From a checkpoint of a small sound classifier: activation gelu.
Rows from block 11, named by matrix and row number. Rows with one number belong to one attention dimension. Each number is 128 + 24 x the weight over its row's rms, rounded and kept within 0 to 255. All counts start at 0. Numbers have three digits each.
# q: attention query (model.blocks.11.attn.q.weight, 320x320), inputs 107-213
# k: attention key (model.blocks.11.attn.k.weight, 320x320), inputs 107-213
q.252:165135175107114126167098155156114112077109120137087146100132155140131107115170105152114096126137139142123129141148096129096126099126094100132157122169144158132128119126127142147159123145134127133176163139149109150109148099164119119126157095158118129135100097122121143136135110136151125155129169099169103093118113150107151
q.253:102209127128077126133126101145116164128140123151122116096117089133138047107143138126118122077135110137169161131107178153090128094120129155159119113149176132162132136130089177121121187129148132163156142135094127119124068128116120151132131109133126142105104175148146135134128119121144171111106133137151117127092107123099129
q.254:122128155120146158140094135123124120177176073158100103136123157151122175151118124130131145142135135120118142087109114163082117108141078129149164134188123142104121139138168103067120135150182129135136123110149131105101102110089147166118132135133098082102143130122099121129178150114082098119118153152088141150116087117119103
q.255:112124174127169148129147129088161083112134135153119095172158110138115088117125140101120144103156159127106118138154119125135116120132147114155147145098116113135102131106114159107120157153112125152107164138145113179130160109122135129158117095156164077117144075135132101136117151125094118170109183092141104167107167118154152
q.256:140106145135149137080083156129156103113152154161103153087104140117082178068097111113145112179131121162160091134120125129145113116131107096085137130068068098149112136129077132185121105155134133157140089148128117114137136115151111125129090103087147139158128124166127101099186126123097129133112107131131135141138158134091109
q.257:155141120102139107135159123130127104171127105137086108117172114132108118100147134114060106120098077151161093150143124155140140151143101097149091132099156145142111147167097096148130101152105133097122118117110111130143104104109185113161139119167147128125175167126154109121127110094146132159143131102109144135137141147127124
q.258:159155146130129123122143113141154142140138122104097117120100102120127113121122115142116117085135109120153119127115095129091136122124092061141120121149108152087105122125150135129134093136126122125169135098082106126138117125117117152108119142117161129162116142115115120118152116122139088124126120106150126150112104168085154
q.259:098149096124156107177082148150130115104134093134132137100133099118110121135150152156129140084141128120129124111134114110159130112159160125101119097149194143126112119138131152166151147120123149121107169135117120171124153111119176146130100157116099143127140140116171162108130153119117107140110131136145154183126113112114138
q.260:128138127094152114109144157105129100101137122142134168133143118138126113148117106138142126151152150118120131110120123157139125118127144109131173112115146126113161111126134127115102133104130170106133137164149099110114127138125116132145086143121127155134111132124124135214122126108132149119153119124149091132134147155114161
q.261:095107123072123110092110116149103138131153099162156169112144102134132156112086137135100138114112150142116111153134104101119136112097147113118158113145132166134165112134142127132100149127096148122096126083099126141125176103159141097122122087156146094084158132128158146183134086137118095123127131116186126111145137154107173
q.262:134116128116133153132120102117081144191075110132119144131112120140127151155115156148155100112108106140170118157118115130127130094149145142128113114089156137122104122124118169103143161158124175121123133130107119145134099064134125177162153158139099135148159121121127110121128172112140133160112137114084109139093124147105155
q.263:121127139124146119147110149170128164112159091143107170157141165123141095113137104111135166170129128135146155123104174135078115079115186135091149133075145094124111136143124186108117113119169104114082119109084112154116140138144167086133174149123122134139135148160148165138119146128113128119102151131114098123111149176141114
q.264:148110145110135113130135114160110151137105111146120130130121150107101107084128153058103127136146169116145118107097106106131148151165169164091125102135150090142135144156089124116128154147067122084144123160132137126094131148146123136129136132141162158138158111120108117112119104143113105109124139144145122105106085135080119
q.265:134098131121081099116133148181120105144117130142132170117155135137129128087119139120127143132149141129102089129087158157084118138129144121128121127107138121132128127178132113148127130090111120124108111092142138114109110121151154117119101111164115125080108149134123110109155138087134092111109122150159173155121118163121111
q.266:160151124097147114108139121131145136124086112143145155153111167115158156169082115154118143104137158115141109130103099115122109131124118128063132148118128119103134103120102157081114159141158139097088104116120111100142135164161112147116124166117158172152118138126109157143090151117126146151115137145115143130102101126126101
q.267:176132161092116149148119112130109137093140117130150161119132129106133136110144144105106121089148154090117161129077145126081116092111132117117151135118094135132136143110099104142130132155114135128130157099101118146115120083115145123150123111085164145128125167176123100074133109135115120098129114115109119115147115152112128
q.268:118129138145175100116111147115111140130113124138093123120172135144149113116123137095100092127107122123113135131129100126147128127133086112138129113134092148156092138146125124170146124107101123165139055112118112108095100127110136148151148079170150084150124124115144080130111157103105102153159125116122118122150091149083116
q.269:128105100113142162109143093150130088089119131092185059128122118159123159120121146132159104163122123120122121144147119158130137126194151150130123097133122144139116090138137154168104087149156175126104108112134081115139131143091142130128109180116129164152132115147121145098145111126054160149157169160179145146097125123169143
q.270:095144119139151080117116099134136110100103110103112155085123169122135174113149136104103104105101138124149128158143168127132118144116159129116133125101105145105153098089099105129142150128120090090142133190155141095115096141124089103143118137156126163147105120080162114157124150130142107132159107127111183113150122158124106
q.271:171121174080161163110111123071140187117128098101117079126130097153118137104133095128117103126178176133123154143147121168122152091145096139102131168140127094135155109130137134120099096132139103131150135148101168084143122112131181094137115113175134161154129113140120123118134126137117129147101143099067137135116139113109136
q.272:102110133139124151129136124170112181142154119103139142103157138107063089117127139110145126133097143123099145180123155127090120154093141156094153126172098116127168127110097140131104165113131128112172118102175110118168119151092109131154092162157151074099130136104147146094087162134105126127106135107122168114108151128159120
q.273:137119090131130143096127109173113136143149151153133141122123115128171164146153194120122122135121119106104105094108144063132103119164120160162095144129132147116112136171159104165097134127122115133144130108111135099122121140133130167157125097147124147163133161126132160123143141135158119120141142132114111106180162166132147
q.274:139112122172124128121153102121117140092100140144144148101110133149177138104097120139163108162181155075150137149130115172140147158125106161099179127111132179125136096142119097115168134131127145129135153182183111090122134116119113112153098153115119143123129122124142157172138155131106130141115118151146189099152080080096115
q.275:119152121153154092119169119131134124116119119104142071156101117144206130124172092118108163147134114153196115090123111095144126120080107095147135161144097138117100113091133117056120115112138110145131097116150108127156129123098132106120132133119084128141105114137112093097090130119136147132116132088132094148152129097160145
q.276:143113079161138116132146140165140130100136103132128131089043094081153071130131171111145117139110105097104120128142132121126148126132151137125101170150122152125137154134109140117116142114155124165169120142110150107150155157131154163119135139125128073147150151115144135164133130137132097104150093113157133140163123136147127
q.277:112083117121168153071158121071129119119159104157139185096167131080111122133159131072154105136162112111098145172115170113151118127136127166063148124118153105135106149109095127145164164133117097105138154145131142135148118110124140110113156122095121118156135138143113171116139113113124128120179115100141151097095123151097092
q.278:099099130099122089132157167121118129145099150184111100139119113155171140127140151148127103161156091129137108119134106122168167150139136132125133129124105146126158098131142134135099143133173113103125104140105129102129159131171134136105150133146140095113112151141118139144142097124114126143138101141161166147144124126155126
q.279:127147145117098169118144118161120107148127060126101155140131110091118142132157139099097159125139124106160133114129098157134131136126122063139161148130136114121113102106127143140153166131105124122150115139113102127135138100148131114150071130131161159123151128146144078127122147128126136128106068104088135133132146152099148
q.280:107100084184144076104121102134146118109080129172124140100107147112173145160111115170126118115162149128126123101157088127112176101129090112149114132138154110127137129148141088129187120119156115091089122130081172145150112137165116147116127127123087127162072142137104155147163077133151098114153143112136112148117099118117135
q.281:148147157115123122150148134146147131142139110130093150144122116125155129085145155140126127158129110132125131149133081159091194126111109131148136126154123156111136085107148117124092091108091123140150133095046103074136149120101132154098115104124129092158164131094148146135146139106122114095125160178125135182136135126132145
q.282:114124142111123170068130123159127095119130144102143179120148127095096132177141157165143123082140139100126163157139109125150133152104152119141131130116170097145164143083127093159158173139151159125149117128097110111145123152130175138128136120058126120129115116115108137143151127126158106101155108091153141116101136107102110
q.283:101112137117130113146110128161138042141133123118153117110157121143090148098114154125106147121129191126127161108074130082144128152128148128131114167103154120148095073129127123151131139147132107127128145142149123140111146124165124088132151137151111137091075101134116104105109105137128122137084092086139094107115097077135124
q.284:147107121128085145130118099113114102141133109109128132113126071135138148108129112122115100126146153115125130136150165148139125142157183156103126140197111136110161114098137109155124109146177135096091129159151145137109089131149146140094130081118101117119145165131127099154131110110100148151130101153098137118141151125155105
q.285:132110092126090102148184097109118136138122137127154088151093091104126173092130133141136161142086153137139134158180121121131141142182131144124083156147132107118103138115101125129137152129116138104117122144165126135121119152101131105141139162154125149100113117100145097135123142147155131110127181103096138136109135106086112
q.286:138149131099169104097141125114103110186133126104125155097182141130073145178121129082121130102107116137104128146182108127128170150103172130126155081119145136147114159097144157107124090176113122104120132120094114119151089116121109127093104144167138101139159136162159159078103115147135085118120124122131135107111122144129115
q.287:123137140169102136153120115147116140121165117091152129129071107128165100121118123140118163140136157092170175109107138136107154128084142123170164184172089143058147144115122094138123117139094088154110146183163124128165127151108119127110094143074126122110117167130142124122111121158159159140120166110128126096137059103148158
q.288:109120118114171113098125109185129156157164109191143140140124103157138146153168137149119108134134141065115123116147123121139124143125134089132099138121115108120122128117174146126114132128117093159149111137125132147122110091131106113119113069100142116082111106101114144139135162114130105112165107104171141112116122119144129
q.289:134106112124137160126124176109134112164148139121162121140109101117120155141127158121108164175117120130093077137105109102143146152177120164182123116144127097139079110127148091125140148152148155100111109091117171142135106134126185108126135126136091084147109121094096081151153133107080117082144142172106116127104143142148153
q.290:111105157087130123110076080113155148148144098130135112109126092106085185132124128111114096126147143128120131160127144090121090143131119117151103082117119191099129097141158137085135145101143146132165136127147158133115090105160119145140132120152131180120112152175106150123117155104081165147110101163184118102076138108161111
q.291:127111131111119101147123087124158112119124119126152142120146132096092101139117095142092121156109115144092125125108171147116145129127098132136109094116113118134128118128117124124108129152134129141149101092125155150150147148105090113164179108159136126147135109119078128116108118103144119136156114162109118109129111096157145
q.292:141119130120172161106129156113111149132114141107064120145137146110116154148109133148116141099106120096114137161106124093081127100117134106105164147103131144170106131140123111122106120164102093154132101164131164115127163156117101135117103145155172147097165162119145091157160148107084093143109156083131093102159119108086136
q.293:123111189147134126090106132153123111113111095145123137099144081121118139101048131106113152154089079121150123082124102066114118130137120129100144106143098145166132128121118156154173130152123116146091108127121122143138182109084119126174124100144139152127119111120104138122136144108125138106127117125097139149141101133140143
q.294:174129141161126107122124086131154133118100139141150110162122147107167125140143153125159101136146093124116156152109081141152133133109069113115151122108162156133124144101135173051143130133121135103149112099117141136126115154114130143104118129124142147170132100213142107138137073111160165089106140116138161109111146105117099
q.295:133159115138119090090116117095153140128112101115143113118098159131139148153104136154139128151133146123095143145092123131112157108120151086152143136086144088144069173118138160164138125100119066103132129099119072104090087105144120090136111171152100190157118135140134083109109125127176125170141164087135158122114132118132155
q.296:114128112143121132122176136159086134182177140157102114142133140142078161159191146120152130133153117198119152161186104104115146153138129113097094148194112127075131107118127095137115115130115129141096156148121127097136141133050122126125130129122112114120100129153130136093131150145140122139151108124188118108171116147137108
q.297:143137114086139135124124123148140109094132159113148135070152161108088135170122082133131102098167150124144084084140131127142140123115152130154153145111154176140152170141112156150124113133096148104133102184182141128113171114117125117134143131137111123144087132125098182110102119134112118153167124146141150130060126082143172
q.298:130090122088139088182099131115128095136135134096135161143175127091144099105113151081115125122156147096085112125153146137118126102131140116122113110132128131112111139143114108157143150135106075100134148136107123102135096199171110119180120138165107107109118138086138134107129131151122156111127135104134129114149120135140139
q.299:150124129120164173084100107081115124129108083118097144113111135143154123097130111154126111133109145119098164121142102134150127083104174133120103118127140163151150119126126135099142125149134124125107132128141106138109134106137133122053131118098127173119140142163150079089156126107117102121080117129133097092133131138134107
q.300:102141094102105141143116102153161160092166143143172135120151152109146059133117129123133166131132159109119123116088157085118120154122143124083140146148107111124185178135080116132111183132119106118153158139112145133164176153156154133094124135137089101151133142114155160094112149145172122153143095128139132141175133139137094
q.301:142095134162114125180126108082128099123106139124089127132156122124101113103127133108125095102142092083121133096125133109095102136128151142103168134114078093111132158110111077144129124193117176164130123151080127159127101119137179158137100081138120162101145149091126120128178106104133138139122142144122083167138148138139150
q.302:137084131110072139155121141133104113111109098111100114118142105096075105102155143071189131075105131132121112127136088185124105103077103120138121116146153095105120137096088120108126109182096119146124151141155136160158112137137110141092151107100148132088117167100121132139145166143118117115099128076193165123149089111164127
q.303:177143140097139107102138128117135114109108118102098089119135151141129142105161108140094104113138108156112159086099133111155112086114150109112138128111130107186154148141168121169115147125177104110155094145145101118100135124096130147192121154159125163124080108114112116096114110158142089098094133113112100146159139084101196
q.304:135142147119146119119159142155084107100105127109092155117168093105114125121118159105130129126132122128172116171087123115108143120148150126141131117154138140112124178117171143138142062131105110151133140120111191127102153110142129155123160126144136136124120159146104112128144125138124190133147136152091074110144108160138157
q.305:122114145131078145121130154121111126088110114147150135129107132154092106135150142147117148143129145109159124103142185172143121109115123153131125104123153131121110150131115171152162139107105140115116143109091106110157110112149126140142163149106139145130135127169113134154114145117125166146120120152115152161129167121149133
q.306:124111120113119099153163140113122104165129103122130105143130085100117098163107130108119138120128124152158138140154109133146118103081128145165135164161121142138114153122116151142126103109131100105145101149132137140131141091133170140150147102130155153155101137156121142100126126099144087091134166100084125142130164125107119
q.307:090092150136150109100139119134126097143132115132108070103140139094106094137140153097127141148160203111096122112128148109126113162141165143075111140149085144101131120133113114110099134168155111115139151147129126154135088140087157134156133156174142139112124173129137146118164164151114131096121116122159135083100096126124136
q.308:159175132132137144118101126125140104128159163119124121089164145148122162124125150141153087132143155144110123161128104152110093115141094101157130134108123147134124141081124146166141144084137120134132126137127126140123111120106134121178115123115117187122161153114085136148064115105081108135104124145113143124140090085126132
q.309:162127144108154102115109103129112134133161143131144123116138126142144089131123059141116093149145172131109119118122166120111096090146130104129126165147111058115170095113117121164105160123116161125179130110087087091153090123088120130154114142091158107123148169121094103152140110129123106125167134098106105185154125128124155
q.310:106139139168127120103143153107115149112149117144150161097170118092136125118089115081136138129085102171128140108137164122151115155120138134155110141086133160087150120107125131129137156115151108146135114154138102155128123099131122140112169141109109101125130078141151096112117116098160200110118120093119125139089117146129122
q.311:118138133125121080118118143144122101141114131082111120149164124129122082118111119136158111105137123099082090138060129132086140111122120113123136155137116120132108130063100118126129104113133168139159143111147174118128135105164134150157130136170142109136129136124126116120084109151119100160097158115127123112135085131128135
q.312:133131157142092172152123049165119109180123074128099116066116098118115142164132131095090112117138142155126126102112139151111142115128103116126120115079174135112128117160113164138105118176147153155116108119147143135085135138135119117119162106149162113115118116105135114148123146146141122132130170112110123113146175077137149
q.313:124129155138120123129113124152116151110169141102136152180118140156189178145106086148151137136126130106117138129108132100159117073183123138168136140143122114164126139174152165162168142145105110118136122122085130092115149141141076068143124152135137151083166112120114096125143138149136131112138162147080139101107128105075092
k.252:136125117131132129116151127164125140166087122101137121119137148104096094123166154137094130108083107108087108131141147107102144118195140109138118146093119148157093154124133095156137135081137116104105156133126113122177140122106054137149130103119134093136110124088163142107149108131161141137134140124161110163139151130124097
k.253:119081104130127140100145118156153141129120117147151210118136133107104128104115134110122127120079121123112148132135150128128127136127091140142120162152123148148107116107152124111102105090142136110104074127101154115141137151119105140140154135127124161107163136113119122170109135111152122172149080154121140151127139110139152
k.254:131126121131164162098125116105148110136150171137142131119156118120156079056140127149109152204100125125115123075094108089112109156157092132114123143134136080142115166099150161172101126126170125141105163100120089126091136074110121082108127119104152110114125155137091124114126148114106128128130140126178100102130182130121126
k.255:114089109162140107145109116132166158109209098166147094153091117094108099115128141129099069169161149155132153153153129131128117163114156173150140101105156120153159118158129153106129101140138120134101132107150105171105124103138120120089107077121122111137110155163088175113114117129105184120130111137142132134119121126137116
k.256:106153083149086155183119152134096112097125111146091101104107156095138139154108109129115086144119181101101116156125090109101114120115149140121098086105116122154116156153193133134103102140139169146144072169100119127108129105091125158105085165099133111069131119155132087096119136125114130115116107154100110138134140102117119
k.257:108155118135122161100144094159077120112116096105121089106135140122087153132163148098115141118170117103091126116141128130172114129154165136177103129158110110114138145138146117108162124106129093199147131129208143130106134102119129094129146142157098088121120121096127071106106095145156127152138075140094119108122161095098172
k.258:132133118154119114108119125138136124099100126142125130102122145166103130080152126127095112130138132153142119158078148135144117155113143162117148091118114162137146140155120077148111138118164126103125116146112118135145157152090159143123156074116162154151131099133191104153123161136108153120124094129129163167110090184174142
k.259:136114175177075144164133128120092121181134144135123140180143136152161117164139082154148121115112080155176138136146158154153090143133130143119143112169137139109149118130175146101139141163101126118159104112143116152093099107074105117107141119096134131136143101135125131119164157099143142143145139128105136105129111092140111
k.260:139115185116172140112132111102095136142122135125146150127150085124126125153138152107132152170103167126139152089137141135107137129113132152156097118197138134118150120111163132078094145174124131148112118104125135183161124145121141057121149083085124121125152149136112100095149080068165136154080116130169086086098100136083139
k.261:145135146132071137124117114117085149103166129094103179139190144108129110152151120157134136120137131127147118076149158123152156113117132129107122123104111058114126076132129153183142094134153156137103138107145139138091103090141165165120135163137123159100116120142140135132171118139173168129139155099149149156113107146141132
k.262:148133128111139093162123149117104101115119133104157139134159109141109085100186145117134118145140148117139128126106116157139145107119119139149125120096108138133163109118135102148118131081141131154145109131145134100127151127104121130169147121143129147117119133146175093130120167154091145153145126148085146165146153107090134
k.263:065134104124129131147099093099102175114126136138147138115115153145128125140141127113166135151129162139150116123160138135103123141135134145149114149096097100144143128126117157101167111101164134133141148120140138089099077125105106160195116149183087106078122164122151166108107136087141161102144133087116141156098123161095114
k.264:124135109152128151148060148094192120056151087167137126146123112065123122114154134137105132111125143098168096167148153136125098118146121137117128153118129124147092130134135097135175142128148103080136142145102139101104076157136140148146076167152145143134136143154103175119095190115134147092123152131127164117164126154104171
k.265:167132086131143130089106085069136118074153173151110128100116149084112145123114146140094148112116094144127109107163139124169112155136117159154118159120131126131109120093088132105135092133134145157087132144090167115175121118140069117122114136163087124102133121119135154091109075144119096124140149078133143145130139132122157
k.266:114134135119101131104126109130148123100113140108160129153120119142103134149176113100084128169132148102149113120123113160097191141122142170185158130128131105118114145105165156124119072102111110090102101133114100118114131098149152143124130146199134100120086137109096138112120167156106073183130113059145133143178122111111158
k.267:095107096111125137149134153136119128131108151110104145167141093134133140158107106125110126120120120158164088110167182100110140187119131093087101120128152130111147122092146104131116121151148144109136132158117140155148100106129123125126091099167131112082125143149139174184131119128129125113123152082119108152157136069137116
k.268:123129168127122113113109147118152121155102179124148143127144110132142113143142123140139172114094101121108158148122165115128092124146146091115100117146115122106137121128129103101160170111119156143139140118148179158146137174131142170114085081138120163103130130098122166094150150103147124140153118119107143170099139150169083
k.269:139087144095087114090110134123141040154097148162105139104120147125133095115149148129105142136107148141099111107148120150079129121135140167123143153147106138114078213129170112122133139112114085124147194135068154163138102127141144112114172124075115103138113156109115087144131117104124177116131117090134138143144140121131144
k.270:116111121105107127141160169167116116119118148135150185104084146164088133143092125147127134151146124123116124107140131090144143103146119157153138157141116098123209155200148115125151165147132119175132160072100114142168103111128134159169131115100112118154137106124098140141119164120136159099151121176127080131143102123094124
k.271:105159139117133055095157178134144088134127125151142151124135129149124155133152112132125114112133118132147136147128122083140126125108146139170128134138147145117140128127117099133134141118107095127157152139139105103184125135159130156095160139153151119097165091058119158131117112156127137129090123132143167102119131136136149
k.272:127117111115189112130114143119129178156094128160126103121068128125136111115104141143170154116147111127082111098142124142130125127137067172135134140156147158143103130105147129075118139140136133116155142108113171141161095112113126110101083144122113140139145171142150157098092106113148078093114133134085140106142123133154121
k.273:109145122129150117169125108123085155105173118140109105111128145134127128169121086115112127095164119173076110085139119157129113123163110162121123111092135057121156096125112166146144147125108161133149129093149138163134151153077135124112150111127106138096143117113110151116158119106126139113176141151140147086114138109137151
k.274:122098133127187140090092127107128139134134169103099122133100132102107118098108093114081142092134120128077101099110143102100157123163120124111104081128097136126101117114148108129173128123129148092106161093119119127137124134199097160111140186113158133103094128090105137174141116113118118134070161104164132147167164144134147
k.275:141137146152164157146172129162152117105150167149143166073123131158080156082140162129123131158123158115154114134121092139082136094121148138123151130109147145144109167129142110107126171111133139145131183099123149072164134136110127135092100102130135147110096158138103130134112135127127102159147145127129093110126172115155171
k.276:155101113093125148151141095160148117142155112119157117156132127130141138132151119116165121133109134152113132134167130135138115140142120116153145111151107152153133101166172143116108148148146120127146094121135113103127168165079129141129135130088119152129065083173109114116154133102090150099126143071148100132121148148132143
k.277:131121127125101162129092179175162138117160102147129107129126140153148121143116094118102106124148128097081097124140101136159097144099159077138114131129149123099115172108105101106113110159144189086140134118059180156091129146153116133145120168135148136137166152129154108176095152159140102113144130117151120112154158110151159
k.278:124144093146107160107118166103126125141160153118114168122141129127146097089139166130108154119107139126117147135145125142151119128161115097162126104131100107150112106170163148151144151088129107130067089140124085116100137125141129142079087126144132131116121126175127083171116087140118171161137130131093098140139162088090155
k.279:112104100174128055169114175114112118125079174118113176155136141145146136097123098128132090134103157128139155128137125156144115140090104147110124130168123131106130135133154138170093124129097141123113093163100128161119137107166160188136117119142118132145137145103115169146120116139145121134092124178155163114160109096134143
k.280:119145118127124135178116115152112129093166169072151120126120138100120110056154139082117138076070118145130146141117124163070107104061125143143113142104115125127171135076097099161101105111119143147111173152148140140152139164145135112131129092085162138124129195123148191177127132113141155150128104131102145142178110113147106
k.281:145148108139127108142145153108084083161164125072133130170141167154126134124135139115159134087149125152160158147130193095124081097123130120138168123150120132142098113129116130095132152114144162133090165132146102117176150124087105175131138085132155096107132143159169121102126134138125148160139138128104139157125123165114123
k.282:103118147105155068153148184165140117134168138120122137151113092121112098165153154151133137128117135179116144163127130122154121148148146085152152093146090100130147122116145139127074104102104106101107081173094142130117104105171144095175150082151127101101164137111141151131135121116108131128131095155160135169105142160133202
k.283:139120147139105124156126131160134146156083112161116124128108134142161090073071057099134118124139100138122124137112106146106125107091163129101122145132132127077137162110153123129126104132124134189149092094132172190150128129139156118064083100068124103164178157134117112138161089119109156119142118156062117131099142123114136
k.284:185086120089155134149109116145106115141160156125094119127135139126118110129143121133139131141132131142096177102143157125166084107174112123119111105073128136102090081120109123131096122177159109118156162174103145141155132111157104096168123115111174131141138079130090145090118139099124155122137133158151120122128119138132110
k.285:156121109159114124137142152113145117140148149133136095097140120143166141102137140146177101114090116139117133140128096118085126118102120154127146124137135102110181141128076121114147104108097127166118152122116104125189147148108123148050103137109154135140143122158157124142105107138151152137153142155138138106139151139143135
k.286:147130146121088156110119154141115156112104117108085141132107142094150140105034108166090121067175077140124093141055094087136133150135127132117173147157126122141147129153173094135131094121121100128164134129153157108139115115167114118168084124129143155136144151119155132155151157124171170099170150104136124148109114136142111
k.287:178095123120127116177154148073115141151119159151135162143160148148133110136137146135144133146124168157115114131099132099106162077090142167105144122153129133157131094144097112153153107128188155138115139135118101115101127156103130159087158105152144073120153106176140109132162137114113134133123120168137131142110125155144153
k.288:157092159116125155132096107144172124145050127080099148090129125147126115139093129166156148129112084158140132120119108177124078160112090162120154117135108151121136133121129073163118088115162100100131152078090141124142149128148106126160112083144163144130105133125107121151135159126115116154130123161115086149108080130075112
k.289:088139155095127128133095090163156144141142111152142087150096102136130133132142091108091124106110154092126114116108158063113165091151156147143134116152116153117130126140124143122151124117154121144123121135092135122099088128150125118141119124149121161080079158070138134123103117097106134104156083132116138156106107112127131
k.290:130127170115110137175146172122095143142105110157118122126129076117143101109134105135102133135143092140101150139159159128179126147179112137120185125167142121175134146143123121102139114149124114107165117125106124133124116131131116146158112131150122109085150133096138124109098123113138156143140178117123134121141095120068091
k.291:102119108140127141107136150113174110142149132136147133169093104128127161065156131110140110143139104150139123115115151130158141122149103145122119121136140125110130133125119107117128130152116151102092141138154118111157109175123135134151132169084132120119086140111173158118142164110140107145136104098101107147115168099153133
k.292:130178085167128119107116163141144103109071129124178169110146156110155165147151118148093097107124129109117114148127100163146080123122103094136119134102120110159133112123134126114132132125112092116124101139135128097173118123114120113101115128142084120166129129111171127119127135108151087076090118117105112162123111158134139
k.293:121145151097095155127107130112103139098127141115134115106129119103119129146153088146176112162116133140117138104140144157109096192129111133148100109107154170141115138125103114139183133140092090102138124152144145103142127114149124121125116151157138109097130152117139125085082116097111152092106099101078096116106115108113163
k.294:135088131139112116171181165066156118132134127142088111126132143148102129098120090121120117144131171121151125183155117145157112092125072176122139123116146153139162184175103109130102169154104160122120116120132157135121139127137150165102133110136172147135131098126134140105134137157108121109126138120090162065179120136124114
k.295:138110182142153123136123101090150134162119139115126167163121143150129121151120132120129123117147164134118099116139153139132088113129108103095098075152102161115152112118106140131146167105111125170126120162152162114125165147121150115120134126177153156148163143122131121099088132151122119133132158183065142134164116135107131
k.296:164165066118134149086139137091106133116110088096162112107108114113110084086154153146097118183104120089135110138113111127083134161140132133118156100085123093109136135143100107138093138110123141151136109114133126151130163177111109114113100109098127150136068141160150097137081165152124135129126123107128097136140154114134117
k.297:158119082147132127084112143162121144140147123167125140107116141182140157099141123191144120135122123072137148145107124129121111087121154137097122165153117122153089134150080126072089137113096079140162147130108110134146104104128135114134148109131128168162114098136127104144143123090147158184133103146152114110103087093124140
k.298:113120122124154122127150095115158132155122119121133118104125097101178102128138130125124142134113114099062131109111134127117167136124144142081097155155103092128128073121140153119140140142120108148125159179135151151144136126136115105122171137132110147162130086141121120142107136170128074133133133127136096128109116108120118
k.299:126159134137102116090100130117133128143120116123150120108151111119094155090130084103095145097129107127092085153104148118159104162120122099165133145136156139140196152086154144113153085129067127110224120099149150079139109098109106140112145134123152159132119144091118090111117139147104187133127138102153098138151132145134110
k.300:125099068139140114129113122093080137107124121161122113121148121115145165185087130122146134174131118132129129109109152104088132082119110118127166124173114115134161109145150089169154108086143106117111096146123169142125123140118113131108173182123146168161126111179129144136132153166147137160133113131157136171197117162107126
k.301:123110102112125121137149119105130136083121150114124118130137161081146127156120124118087132109129119144152105180174148126157133146145135060164141153108144135124109102129148143164118117152133157160115150141131179115106088162103139107109145158149138122084163109130146146117161158077074088134164128108099119148113135144092120
k.302:140115080152134130156143075130141116118194110092125107143124169140130121128124117152145135119137147140134117162147084119103125117108145151138161144137131126132163158083095144172121171134104148158142118093103139116154123132142157150125115145097147142137147130133101146161101124132163121114088131119145144171121118099129136
k.303:101107146130127129120117075146144147093131137115150138130099177119132152093075143116093121133150138168127154117188122141167147131080142067092059136132140162092113115130124123117132138142091139130154107107143109133116160090136097121102137161133103150142165105135131132092129128148129118149175106179148145115143138129154134
k.304:093135147105127124112131120099104125137143150129054142131115180117138123121120124087115143149127171126125138189125103156101117118136128077119123144157118130152124076136132108149117163149127114140123144138171125118111120135121124137098113103167135103131133131150167078123130167121134151114121167139125125122154130142150114
k.305:106115096126129099134124133120117139168161165134124156113124121126147154113163080131132140103134111110081143106123083120154134117117188190095093121140102120106069110137127089129118151141130147161149100126165141145107112152106135130119127133141097119142133145117161135118116150141125142126117143116157131117168127109124084
k.306:162104129123094140165131147145147179120120080112120121146119165128110138119084117181152114143153155118165127148134090111109121143142095159153167124106147122136090123140109129100120158130111110104106136093137099120152123138128132139114125160165122097121134122086136113128141111058121131129100154139110112070096077136127133
k.307:139123100140158118087106130089152130113118150114100143165139166136107132175135096135129169154157076115108130118116152104142115105120111169110117091140149112114108169121131127148192092130125121125130108121108096127131094113093130125125154187105114093120085133134122086143154168126138156181111132137135158159160127107132129
k.308:119133152136162144117131139158108164123113102099085132090127112133149130100120109117154145130127118119139160091116183112158147111113104100161081117114113098168080076113118160136120155095128120134108145131161116100162136131185145095155112143138112141148129118102142139133108107124170126137122156099192078112084138142082122
k.309:138131078178138107118122133117113198176144107127093112128113162110159143131094108093124114134122112148118116107105127146135126106116136106132148122055120136077112109158132143136113131105124146159154149109136123121075091076146113172126118135140129204134138127122109121118116117146156157174165131122194101118100154159132162
k.310:158079128118142147140088121128144148170157131091101112110116098163140154116107112110128093148123170145163159119146117136118153123117150142127129167107118112123113184158140077174117099107103128124119134107124135144134147150152170110032099128121141131129131168167159157161135122144111161133151129139118162118124121128150139
k.311:129142127142108133111107142151150122120145129125147148102085126155145134155120147120158113105147154067163186189101151118126080112147115136120172116087110084109148109105102137130141141136144113143145107105112121141115100145126140130117139115131176122155123152123152116155082134089119113100080112128119131196149128146118117
k.312:161082119122093113129142144134115136148149116131184085152140150137130089139140107149139105126172108100095105127096116147126111111083137127127144135152150098122131171166134115104118128183134105159123124139085099107104088117118163141111121125140101131113139118123098125085124120119134138113159078119143153126102096144131118
k.313:128154122106094125094163173103177132160151138088119136132127102136117142140109157088134163122157159151167106110147103118044150150099069116143106132145143144146109131133125146103104143148101118127155148110151140118162176173125084107141125106111154166077105144129128127094146109159104135115082095110140134166129122148127162